Rows from block 7 of a small image denoising model, named by matrix and row number. Rows with one number belong to one channel. Each number is 200 + 30 x the weight over its row's rms, rounded and kept within 0 to 999. All counts start at 0.
Before each channel's rows are labels from the 100 images, of 14976, where the channel reaches its highest value: "top examples" is what is common among them; "colour at peak" is the nearest of a few named colours to the mean colour under the peak. Only what is clearly more common there than usual is listed. The data: microscope photos of single blood and bone marrow cells. In brackets: how many of the 100.
# convs0: first 3x3 conv (model.decb.0.1.convs.0.weight, 192x192x3x3, each kernel summed), inputs 144-191
# convs1: second 3x3 conv (model.decb.0.1.convs.1.weight, 192x192x3x3, transposed, each kernel summed), outputs 144-191

top examples: cell type: artefact (28)
colour at peak: blue (45)
convs0.140,227,188,164,193,190,188,237,198,236,228,186,218,150,139,209,215,169,173,168,168,191,213,257,194,195,206,212,191,167,201,205,157,227,191,182,209,223,170,168,207,160,178,137,187,225,190,200,224
convs1.140,184,232,255,206,231,245,174,209,147,181,210,161,233,217,158,215,256,218,212,230,159,209,214,161,231,196,207,177,245,210,180,216,167,228,189,166,187,172,193,178,230,199,251,175,193,238,261,170

top examples: cell type: artefact (32)
colour at peak: blue (49)
convs0.23,220,181,169,159,135,172,232,177,237,229,149,209,159,155,185,205,190,169,166,193,153,183,225,181,181,210,225,180,156,187,169,153,227,182,185,235,226,216,173,158,158,164,199,181,171,167,197,213
convs1.23,208,215,242,222,226,248,165,206,142,204,207,159,231,186,157,188,233,233,230,192,196,227,225,147,200,185,193,201,249,216,213,209,148,230,199,169,170,158,193,179,233,219,247,193,220,239,229,183

top examples: smear: peripheral blood (88)
colour at peak: pink (44); white (43)
convs0.79,207,229,172,181,173,163,159,163,198,260,170,235,177,167,186,152,164,214,181,151,177,161,149,214,160,231,220,186,176,218,198,203,169,182,211,220,208,194,207,174,165,194,179,189,161,189,178,204
convs1.79,201,204,231,225,232,243,170,206,155,220,183,151,239,200,168,187,232,186,203,192,163,231,214,144,173,223,187,185,253,192,199,225,166,228,178,154,156,173,144,182,226,197,237,167,226,238,228,180

top examples: cell type: blast (25)
colour at peak: blue (45)
convs0.114,205,181,194,242,208,233,201,247,201,239,258,224,176,189,214,184,176,159,198,199,278,261,208,239,216,187,193,237,238,222,223,164,228,242,224,180,216,175,182,269,216,268,117,228,224,231,201,218
convs1.114,194,178,144,149,201,171,234,169,247,226,174,232,151,215,208,174,161,197,172,199,198,177,226,222,158,229,201,186,179,170,198,239,238,133,240,205,208,263,178,188,190,147,154,193,200,132,188,247

top examples: smear: peripheral blood (91)
colour at peak: pink (55); white (37)
convs0.115,239,245,216,211,278,206,186,198,181,184,254,189,212,145,221,190,164,235,177,186,231,217,186,246,240,210,181,210,210,227,224,239,185,191,228,214,190,129,219,234,162,208,223,236,232,179,175,216
convs1.115,174,211,233,166,198,219,213,196,173,184,207,173,218,221,203,244,222,200,190,207,168,169,207,200,203,273,211,142,237,199,156,247,171,164,204,163,204,252,160,177,202,147,233,155,188,167,243,195

top examples: cell type: segmented neutrophil (49)
colour at peak: blue (45); black (27)
convs0.42,205,204,223,246,247,196,197,221,178,227,247,215,207,178,255,185,183,181,183,140,248,238,183,156,174,196,197,239,173,189,222,202,200,226,211,216,211,147,174,267,166,258,178,210,226,233,182,199
convs1.42,226,161,148,155,220,191,209,157,243,226,169,226,154,221,188,173,182,203,196,182,190,181,239,214,150,217,176,177,197,165,194,226,232,143,227,177,164,231,170,184,216,142,150,182,211,127,193,241

top examples: smear: peripheral blood (97)
colour at peak: pink (52); white (46)
convs0.18,221,224,173,173,167,173,160,159,210,261,166,242,192,162,188,152,164,216,175,161,183,164,161,230,172,225,226,198,169,206,211,197,173,175,220,232,218,187,213,162,159,185,176,196,163,176,170,212
convs1.18,199,203,236,210,243,249,167,204,146,207,178,157,229,196,160,198,232,199,199,198,167,215,221,142,176,216,188,175,260,186,194,232,163,220,189,144,168,180,138,176,223,185,236,165,225,224,233,196

top examples: cell type: artefact (29)
colour at peak: blue (52)
convs0.186,179,237,199,214,221,211,169,223,166,157,217,151,230,231,223,196,179,230,186,179,209,223,160,173,210,219,168,216,218,231,230,229,152,206,160,231,173,181,212,199,170,219,255,220,209,209,154,161
convs1.186,206,195,198,167,205,239,195,177,185,208,186,184,209,223,169,192,199,208,210,210,176,177,218,172,179,269,196,154,247,200,181,267,158,163,220,158,171,251,170,168,240,123,202,165,195,145,235,212

top examples: smear: peripheral blood (99)
colour at peak: white (59); pink (41)
convs0.178,218,218,176,181,161,170,153,146,212,249,179,243,189,173,195,158,173,230,181,160,183,161,159,241,183,225,230,193,164,212,211,196,180,178,224,215,214,169,228,155,168,184,171,201,158,178,183,210
convs1.178,195,212,235,218,245,252,162,197,158,201,194,157,238,204,168,202,230,208,211,210,174,219,229,149,192,206,183,193,255,197,202,237,161,221,198,154,159,169,151,180,239,191,241,182,226,231,229,184

top examples: cell type: segmented neutrophil (46)
colour at peak: blue (48)
convs0.111,225,222,179,214,217,248,185,208,228,278,220,200,184,152,219,169,173,184,207,153,229,196,194,197,222,222,238,221,232,221,243,183,220,240,232,233,220,186,190,239,190,220,127,217,235,233,200,238
convs1.111,189,211,228,171,205,204,205,186,185,189,171,174,202,225,171,216,237,167,162,240,143,162,199,188,189,248,224,142,219,174,158,205,205,170,178,153,211,228,153,167,187,147,221,145,166,173,227,192

top examples: smear: peripheral blood (98)
colour at peak: white (57); pink (43)
convs0.2,231,240,174,186,161,182,154,162,224,258,178,241,202,169,200,151,174,239,187,157,197,189,163,244,183,233,230,198,191,219,228,194,183,181,226,228,221,189,229,160,169,189,178,212,174,180,177,223
convs1.2,190,214,241,221,244,260,162,215,160,201,201,152,233,211,170,204,237,201,205,207,180,229,233,143,196,216,196,188,251,206,201,239,165,227,192,151,165,172,150,184,229,196,243,172,218,231,233,178

top examples: smear: peripheral blood (100)
colour at peak: white (53); pink (47)
convs0.49,234,244,185,189,181,196,152,165,214,249,191,262,214,185,195,157,180,238,192,171,189,179,161,234,192,226,227,194,181,220,210,184,182,191,207,227,223,173,226,178,168,181,204,213,179,172,181,223
convs1.49,203,197,235,218,249,249,161,189,157,217,190,157,230,211,169,191,234,209,213,209,181,219,238,146,180,209,186,186,246,210,202,239,161,223,198,156,152,172,155,175,235,186,244,173,221,233,237,184

top examples: smear: peripheral blood (83)
colour at peak: white (51); pink (33)
convs0.167,229,224,164,162,159,181,162,147,209,248,172,232,185,159,188,174,170,248,174,176,162,165,173,250,196,230,217,173,167,216,180,193,178,167,240,202,199,168,235,164,172,163,175,189,152,164,179,219
convs1.167,181,204,243,205,263,248,156,210,169,207,190,172,218,228,175,207,242,218,204,224,169,236,242,152,193,217,183,192,247,199,205,246,164,229,200,166,152,162,172,187,240,177,259,171,211,237,235,170

top examples: cell type: blast (25)
colour at peak: blue (47)
convs0.43,135,188,175,194,180,164,245,196,230,189,166,228,177,136,203,225,208,214,224,143,161,207,268,216,187,236,186,187,182,176,180,240,260,185,203,216,196,221,205,153,215,176,203,181,185,172,262,213
convs1.43,224,205,196,242,201,214,175,211,196,219,215,195,210,163,202,183,182,230,238,146,247,234,206,192,201,148,193,249,205,232,242,178,181,237,189,231,181,172,208,224,216,258,203,249,225,233,185,198

top examples: cell type: segmented neutrophil (40)
colour at peak: purple (68)
convs0.70,214,193,167,166,162,177,168,143,190,232,155,223,214,210,167,171,182,252,213,182,149,160,169,235,183,240,201,160,173,195,178,178,157,165,212,189,187,166,242,151,193,155,203,172,169,152,168,179
convs1.70,200,199,232,196,224,229,175,205,165,208,151,168,210,202,174,202,230,162,159,225,133,189,201,157,169,247,194,162,227,164,170,212,187,208,159,160,185,171,122,177,200,173,232,155,197,211,218,199

top examples: cell type: artefact (28)
colour at peak: blue (48)
convs0.59,210,197,165,262,243,213,227,262,210,247,247,250,170,204,205,184,164,171,202,190,280,266,210,237,198,174,181,236,200,203,212,183,239,239,237,172,196,140,201,269,213,262,126,223,209,229,191,204
convs1.59,187,182,161,153,215,173,238,184,236,210,199,235,169,229,213,175,160,209,184,187,214,186,222,238,180,236,206,175,183,175,203,231,239,134,242,187,208,270,189,183,192,159,156,191,207,115,199,245

top examples: cell type: erythroblast (45)
colour at peak: black (45)
convs0.129,207,208,230,266,218,213,190,248,176,199,253,180,233,225,247,206,179,201,225,154,264,247,188,174,188,181,181,254,199,193,226,176,202,220,228,182,190,152,197,272,200,285,187,200,230,234,184,178
convs1.129,217,168,140,141,223,187,219,159,238,224,184,232,146,234,194,178,164,206,179,207,189,182,227,202,160,229,176,183,194,183,206,262,221,135,249,199,193,248,166,190,208,143,149,183,200,127,184,253

top examples: smear: peripheral blood (70); cell type: platelet (28)
colour at peak: pink (60)
convs0.175,189,177,169,183,192,212,251,188,230,203,149,236,172,122,164,238,202,194,189,214,161,187,271,223,186,166,205,175,195,175,180,179,208,205,215,187,203,157,180,154,201,149,145,189,171,203,226,214
convs1.175,168,248,261,218,176,210,189,243,158,165,244,161,260,195,206,226,239,223,212,193,193,215,187,197,251,196,238,201,210,220,198,163,170,238,168,192,239,174,238,183,185,228,261,204,207,244,222,160