From a checkpoint of a small image denoising model.
Model: 32-pixel images, arch unet, norm instancenorm, activation leaky_relu.
Training: adamw at rate 0.0018, 31700 steps, batches of 128.
Data: trained on microscope photos of single blood and bone marrow cells, 97085 training examples.
Rows from block 3 of a small image denoising model, named by matrix and row number. Rows with one number belong to one channel. Each number is 128 + 32 x the weight over its row's rms, rounded and kept within 0 to 255. All counts start at 0.
After each channel's rows are labels from the 100 images, of 14976, where the channel reaches its highest value: "strongest on" is what is common among them. Only what is clearly more common there than usual is listed. The data: microscope photos of single blood and bone marrow cells.
# convs0: first 3x3 conv (model.enc.1.1.convs.0.weight, 192x192x3x3, each kernel summed), inputs 78-116
# convs1: second 3x3 conv (model.enc.1.1.convs.1.weight, 192x192x3x3, transposed, each kernel summed), outputs 78-116

convs0.73 [184 142 167 144 158 178 207 153 210 152 146 126 134 110 149 108 109 141 101 151 120 151 153  76 169 148 171 186 168 205 146 130 128 106 169  88 152 153 119]
convs1.73 [ 81 145 112 198 145 107  86 102  98 119 131  87 110  72 115  58  84 162  86 157  67 163 193 137 153 192 142 127 144 121 126 124  91 138  83 104 147 117 116]
strongest on: cell type: artefact

convs0.24 [132 188  99 143 140 106  46 135  43 117 157 121 174 159 127 192 123 123 137 154 142 163 108 199 128 147 119  16 125 105 116  88 159 152 125 228 118 135 141]
convs1.24 [157 150 142 137 124  90 135  76 148 118 145  99  86  70  96  72 132 132  72  95  73 144 130  85 147 127 139 135 122 134  79  72 114 141  90  93 155 110  83]
strongest on: cell type: segmented neutrophil

convs0.51 [119 157  95 118 136 110  80 114  80  95 157 109 134 160 107 120 123 101 139 157 166 126 109 182 117 156 100  64  91 109 112 118 138 140 139 197 119  88 159]
convs1.51 [114 144 161  91 114  84 198 148 180 157 163 154 141 142 168 131 180 134  27  97 126 108 130  91 140  89 126 156 117 139 141  82 123 107  89 127 157 134 106]
strongest on: cell type: segmented neutrophil

convs0.172 [177 138 161 143 162 176 209 160 217 151 151 130 142 104 149 101 111 157  83 125 112 157 161  78 156 141 175 191 164 204 124 133 140 101 162  93 159 150 110]
convs1.172 [104 167 140 176 156 117  96 145 112 149 143 113 146 101 144 104 101 173 102 168  94 175 196 118 175 173 178 139 169 152 162 122  96 144  90 124 152 159 134]
strongest on: cell type: artefact

convs0.89 [142 105  84 158 133 183 109 120 100 112 117 103 136 109 104  95 129 100 119 201 149 153 108 212 123 137 122  83 127 134  83 119 184 140 172 115 111 119 126]
convs1.89 [178 114 202 109 103  80 144 115 189 135 148 145 127 110 128 123 109 141  70  88 119 108 128  21 153  91 140 131 133 135 104  30 126 142  83  86 166 118  85]
strongest on: smear: peripheral blood; cell type: segmented neutrophil

convs0.106 [168 184 126  84 189 108 129 160 120 154 169 171 211 130 148 222 106 128 101  95 119 156 131 147 157 118 164 108 160 130 127 124  69 132 105 217 149 154 129]
convs1.106 [117 141 116 198 139 107 101  86 112  84 133  77 105  82 102  53 180 143  76 133  99 165 139 158 129 201 101 126 106  93 111  85 142 127 106 135 127  99 157]
strongest on: smear: peripheral blood; cell type: platelet

convs0.20 [184 123 159 132 159 173 222 165 218 165 141 125 125  94 156  90 115 151  93 122 122 154 166  80 159 150 171 192 166 214 126 139 141 120 165  88 163 164 113]
convs1.20 [102 167 147 176 163 138 107 152 113 157 154 124 156 130 151 130 135 175 136 172 128 182 189 124 158 181 173 136 172 148 169 126  92 150  99 133 158 167 149]
strongest on: cell type: artefact

convs0.107 [112 106 141  69 108 116 128 131 125 124 115 164 118 110 121 102 151 111  83  87 143 118 127 120 123 120 123 125 143 134 108 125 127 121 127  53 124 141 113]
convs1.107 [126 122 157 108 128 136 154 143 158 148 135 117 126  75 147 113  98 145 145  95 134 118 155  75 139  88 146 142 133 155 132  69 106  91 108  66 145 140  88]
strongest on: smear: peripheral blood

convs0.80 [185 175 189 136 175 181 181 151 183 141 183  97 157  94 147 112 155 142 109 119 128 184 165 149 174 143 155 169 146 220 154 134 163 134 161 148 160 145 105]
convs1.80 [107 170 140 148 129 139 118 174 120 172 146 126 165 172 172 155  94 146 152 151 150 138 156 128 170 147 157 150 150 143 168 134 111 169  82  87 156 173 185]
strongest on: cell type: artefact

convs0.23 [177 132 177 141 142 170 224 172 228 155 146 150 146  90 157 109 111 144  71 102 113 161 141  84 158 171 162 196 162 173 108 137 118 134 163 107 164 155 113]
convs1.23 [105 142 119 183 112  95  82  96  74 105 130  75 111 119 110  56 110 166  92 169 104 152 170 150 155 191 139 125 125 116 134 135 118 143  73 100 130 152 170]
strongest on: cell type: artefact

convs0.130 [127 149 156 148 152 133 139 146 144 150 157 160 148  38 148 105  68 165  49  93  69 159 152 145 160 155 156 154 160 161 102 161  75 137 126  96 156 145 100]
convs1.130 [ 82 160 124 114 178 191 145 155 128 154 152 144 159 177 149 169 152 139 212 159 189 176 140 198 112 127 117 133 147 131 176 125 173  75 184 189 128 100 176]
strongest on: smear: peripheral blood; cell type: platelet

convs0.87 [179 141 165 132 146 184 208 162 211 151 144 127 153  99 153 113 106 161 102 126  94 145 169  75 159 131 175 192 168 208 131 127 127  95 168  98 161 148 106]
convs1.87 [104 164 123 189 151 112  99 130  99 153 140 106 144  87 137  97 112 163  92 170  85 166 190 129 172 176 168 140 165 122 157 126  93 163  85 113 150 154 132]
strongest on: cell type: artefact

convs0.108 [187 127 172 139 146 175 218 159 225 150 149 124 134 101 162  93 110 151  87 126 104 142 162  77 165 138 173 213 165 199 129 139 131 107 159  92 167 156 119]
convs1.108 [104 169 133 183 165 124  87 158 109 150 151 109 146 101 148 120 101 173 111 166 107 173 198 122 168 185 176 139 173 152 157 123  89 155  96 128 149 161 127]
strongest on: cell type: artefact

convs0.29 [160 140 164 138 144 162 215 153 222 169 157 136 138 107 162  99 108 158  80 134 109 159 164  85 163 141 170 193 160 200 125 140 137 113 147  91 164 157 117]
convs1.29 [101 173 123 185 177 135  89 158  98 148 141 110 147 109 135 113 120 176 117 168 113 175 185 157 155 196 171 135 162 133 161 131  97 166  97 137 139 151 141]
strongest on: cell type: artefact

convs0.160 [173 125 163 132 142 170 218 165 219 156 136 138 139 108 153  94 108 158  99 138 109 138 167  68 150 131 174 196 168 195 127 145 133 108 163  86 155 161 111]
convs1.160 [103 166 136 188 160 117 103 137 103 149 144 106 142  89 135 100 111 169 110 164  95 173 199 126 165 173 165 139 164 152 156 126  95 157  89 123 152 156 136]
strongest on: cell type: artefact

convs0.185 [ 98  82 135 119  54  90 123 126 136 109  75 161  96 118 111  58 119 124 107 117 139  86  99  94  93 102 103 123  98 102  50 149 139 123 123  43 109 160 138]
convs1.185 [ 78  99 119  82 151 168 155 146 148 142 119 130 144 110 131 140  25 140 190 124 143 124 147 163  99  70 143 114 139 148 116 146 140  56 178 126 155 125  90]
strongest on: cell type: artefact

convs0.182 [171 148 164 138 163 166 212 153 210 163 161 138 150  95 151 109 109 167  81 137  97 162 158  97 162 149 177 190 166 190 145 130 117 106 157 103 162 151 104]
convs1.182 [ 89 154  99 200 141 134  75 118  84 123 133  84 119  90 121  99  94 166 108 176  98 179 175 141 149 205 133 125 150 104 138 141  84 172  88 124 129 113 141]
strongest on: cell type: artefact

convs0.122 [141 136 107 145 135 147  85 120  91 110 149  99 142 118 122  85 140 100  64 182 147 141 119 133 135 119 136  55 140 132 103 122 177 134 161 130 116 121 107]
convs1.122 [148 111 164  97 113  94 153 145 171 155 133 146 108  90 152 107  60 143  97  98 113  98 130  63 147  85 151 143 146 145 115 102 104 114  95  77 165 131  51]
strongest on: cell type: lymphocyte

convs0.65 [169 115 163 129 131 142 208 155 210 161 123 171 140  88 150 102  90 129  57  90  87 140 137  58 155 147 160 211 168 148 106 147 117 138 148  84 161 168 109]
convs1.65 [114 132  97 190 126  86  74  66  67  95 129  73 105  88  78  52 102 150  90 147  85 152 147 161 141 179 118 104 118 125  86 131 121 139 106 115 147 118 139]
strongest on: cell type: artefact

convs0.142 [179 163 162 160 190 169 164 154 159 138 176  74 139 103 148  87 160 130  94 160 149 178 157 109 169 162 159 148 164 207 143 111 161 137 160 145 152 125 125]
convs1.142 [123 177 143 157 121 116 119 169 112 167 149 121 158 163 172 141 115 160 127 156 137 154 175 142 160 181 170 150 146 129 184 126 126 179  89  95 143 170 172]
strongest on: cell type: artefact

convs0.3 [165 198 145 143 186 149 119 157 139 127 184  75 172 127 151 175 183 128 129 153 155 196 138 159 170 157 165 102 146 190 173 109 154 126 150 208 152 129 140]
convs1.3 [117 164 166 122 107 126 159 160 150 175 139 109 160 123 165 128 186 167  96 124 112 130 180 129 184 138 170 170 143 139 173 112 124 156  82  88 139 180 156]
strongest on: cell type: artefact

convs0.66 [182 118 174 137 173 192 219 151 214 153 150 104 123 110 151  79 112 144  97 140 130 162 156  83 158 147 173 189 153 225 104 133 136 122 188 100 159 158 118]
convs1.66 [ 97 174 143 169 163 155 110 174 113 171 149 141 170 147 162 157 117 171 151 171 148 180 185 130 154 170 167 145 174 140 173 131  80 158  95 131 150 163 162]
strongest on: cell type: artefact