Rows from block 4, named by matrix and row number. Rows with one number belong to one channel. Each number is 128 + 24 x the weight over the matrix's rms, rounded and kept within 0 to 255. All counts start at 0. Numbers have three digits each.
# convs0: first 3x3 conv (model.mid.0.convs.0.weight, 192x192x3x3), inputs 160-167, a 3x3 kernel for each
# convs1: second 3x3 conv (model.mid.0.convs.1.weight, 192x192x3x3, transposed), outputs 160-167, a 3x3 kernel for each
convs0.128:121137118098110129114107083143138130140126134100094100155133155164136153117124165147147161156172132153158144130119094096119076132130107110132142110128118129107113113104101110099136134117130137104102128099111135102098
convs0.129:140137150128128135119126124116124122100114125114130127134132138144099124103116123141124133123137145134128152134166153140127113132147128118147137143145136142107152110098096143136094129120137121119121119122115108124142
convs0.130:130124142120099096129131115134157127104156121106133139118108106154105133119109101124131141159157143126128134121124128144163152159132149139136129116162150104146133124120122109111108103137094142109146104121151114150138
convs0.131:097145101128125105102122103105117110122125131103127119127141091105113135123112117127108108144108117149146109155166159115165161127139144133144154150140165115152125114132135108141092115109127113131113115133116115122122
convs0.132:131137133146153148096108119094113129120109151111135156153145135152147130131124138115105134122139113142126157111114137155121154115144158113131130149130159121120161141113160126130118134107143147144156113143127140142146
convs0.133:139165129110140151115095108121131160112120107122119109126136130139149126137153163125164157128173128155137130145156136115145130103139109130155122136138147158161151127135110115122111092140133144137154107141127096122109
convs0.134:167125129135139145146124130123132116149142126139116122136120133119152153133138144143113117142174151149152130120112131139109136158127141134138129106104137157140098145156146146153161128147136116124127133154120125132143
convs0.135:092111083109118098089103130093127089098135120128113088168146105131161128163137159150184142185170142144133101160162108157154105156158100142161190151192166162138135089107077091099110094089094123123093123132123129105111
convs0.136:092105125096104114095128100115152154114137145128140146140151142112153143112135112111153115127108101094149119127151136120151146140147167084122123117086097113122115127127139113132166146157128140141167143159156135154152
convs0.137:134144132134166137138111118150155139130165147097131108145133141129139138115160155111146153159160155134135141127146118116151139158129125137137142138107095153140099154145182101149141129151127129132115128114125112117106
convs0.138:115138134149139142130144125145126135154105150142150131103109105139133112124118131114127112095104105106130126098118133099142132136143151140142134113113140129110140129107107118114113123134098137123140131114126131135113
convs0.139:135143107161136143125113111153151124158148131139134085148129141144163142110146150134151159134142134146147121139121144125122092131124103113107125099120144132141119155161167127151138122127144150136138155163116120151113
convs0.140:142139143109150148113144129126147121152161148141130121151152120165199172136175148114137155168156156134142157123150109125153096138136099115158134110161149160151140149155141112157135149145110107137108140181112142146121
convs0.141:132149103124128108134139120141125123174173151145165126138121118157123146136165113136140132131115137112122139149137147154127109163121099111141165136120138108108119142114126157162159152138146107133108147154143129165116
convs0.142:125135145140129110131114078127157138127170147140133131169162152133176132114146141125135126165153147154129119109147142118151143151149132125114129100112095130133121145165129144160136116141101109154115115131137134148102
convs0.143:087106080120092109176136115114084113103106096147136093146174136155141153125128149124167171153145166127133152139105102133122103157134113160162157176173151147177159070060114084063082107099086130092107135109121174131134
convs0.144:100096110090111112090104154066104121103139143082128150167126116151157133135152130164176123145150120107132095102120148106162156111105113167142140156157147148150120112095113068109137089124149063113128074099151113136150
convs0.145:141153110130169151104125139146151118108128140135137113161171160159166151111159156128117156136128130158178119098117125106133109126133132106137126111120137143152129116116162120157139145147109121164127138132148124111111
convs0.146:129169108111130114133142112135158151105143157149141144136149118144142157154160151148158133146142150125155137091151118108162129147148151143127139135145101131125121127127159135145154122106145114120122126123173121148135
convs1.128:115155152148162135184157115141145162125094158124110167099138119112098119097135103107130090104126098078111135093116142089093146096103114127118135095116120114094107138089122112126117087120142127143142119097107129146111
convs1.129:130095138104093090137078135106136141128150124096113146119162135130171152160138135186181131169167180138143126147136133093085135127085125155174162133161140141145127166179143144128144134138160117095147142114110093135106
convs1.130:111112109075102142108092108132144108126107148110108124160158158146136120163118131152149123175154099161126144100130140081135133133110111097127115132125156108133151173177124157147149163185163121101125091129164118077122
convs1.131:109113133134119128143125116089133116091105146096111109146124155162153162128145138177168130149161140149142136143131146108125112118126106103127113100099126142138145141132140181134143166159132135121137130124151092088140
convs1.132:124114132096126103102121104114103151117121113108099128141120103170139112161142150161176142129174167124176116119129117112127167120102108110114127136147115145142139117142149133109135106107130132094107103141107139096100
convs1.133:096091120136099099123098107089082088097076102152138123118135159156166144156118111150138135187142158119163135093089114139132113136156100165120155122130162144123108110138162126141144112111148121105091112089089110133140
convs1.134:124153112125149124159140151112137111132139117166109131095128141124130118077099083092139114111118122119086103084087097121064135095123169129090133113100115110106140116122136138123153125092093130151112156145126127119132
convs1.135:117133161140123164105160124128136103080120117082114118113135145168135112132159133125164138121122116135131102105115093117096082121118079162149090130107100100142142205149126186214151155154134125091121078100135109124131
convs1.136:149140125134172134127135120106097116110154165157155146103119120144136140127121083086122160076124104130113150128112163092113166103159140111118129117122109130142128118134110152103108134104094135142158115156125132170154
convs1.137:154161127148166112141175146131154121149142139148116131125089107068076087078111114105116137084091088114072134121126125079071123114134135131102125080091131101131113135110141116146095086143130157162157117120102113140117
convs1.138:112134098130092130087084098134115139097107132109107128106146131127127100130108131121153113155154127125108155127160168114105102119099113125164162133152114154166127112128133133121132166119129109140154113140153089083126
convs1.139:122164154132169174157127149117152145172150116144150144117125110125104113109089128085086143067093082118125078127137145092104121103106114097138136129114122129115135087123134138114137146103092141150106157130143149131135
convs1.140:157127099147173149143120122158095124149125112147139125138147155131094132121129102096093104081132092060097108107122127075076083116063135137124102099124098094106134147152147144181114127138126122142134150113145147138097
convs1.141:169139157186130142147153125111123131164119137151122139087127105082136107112111130069134123082127144060128113094075147127100110114138144138120112134149106144155135150162124116105151117078086134147116132141125129140160
convs1.142:145134129149163140180176174137151120123110103154142144123130128111139131095122108099089116104082139095072134095100152098110122112102144101137130104091116115127152095149148105134116101137095131162107142119101162113114
convs1.143:128108105120141160137152145114080093082086076085107105160166172163184144149162168166117134155178177119160126109127092099107087119057071103118141138127139111113134184194157165222174207194169107132127073098135076085129
convs1.144:097131130093107162105096132082082121128102093124094141134135112124139105130155106118124130095133126102118100124102102135135106118125091119150139147128117112153136154183161132166152129129141077083120123081130146090107
convs1.145:159125130137163144141141110144153109155126126175122110126137093107133116105144126134094106082106134101102107140095136135108124103113162136147129132098151123147101133124119117158133129137130106125116120136137119123129
convs1.146:142157157142178140136131121117098115161110107143151131100129119130126108127106072081122140070114103111121130117096118075068128136126171117106095096099088141126142139116157115160097124100133152118104134136103128157119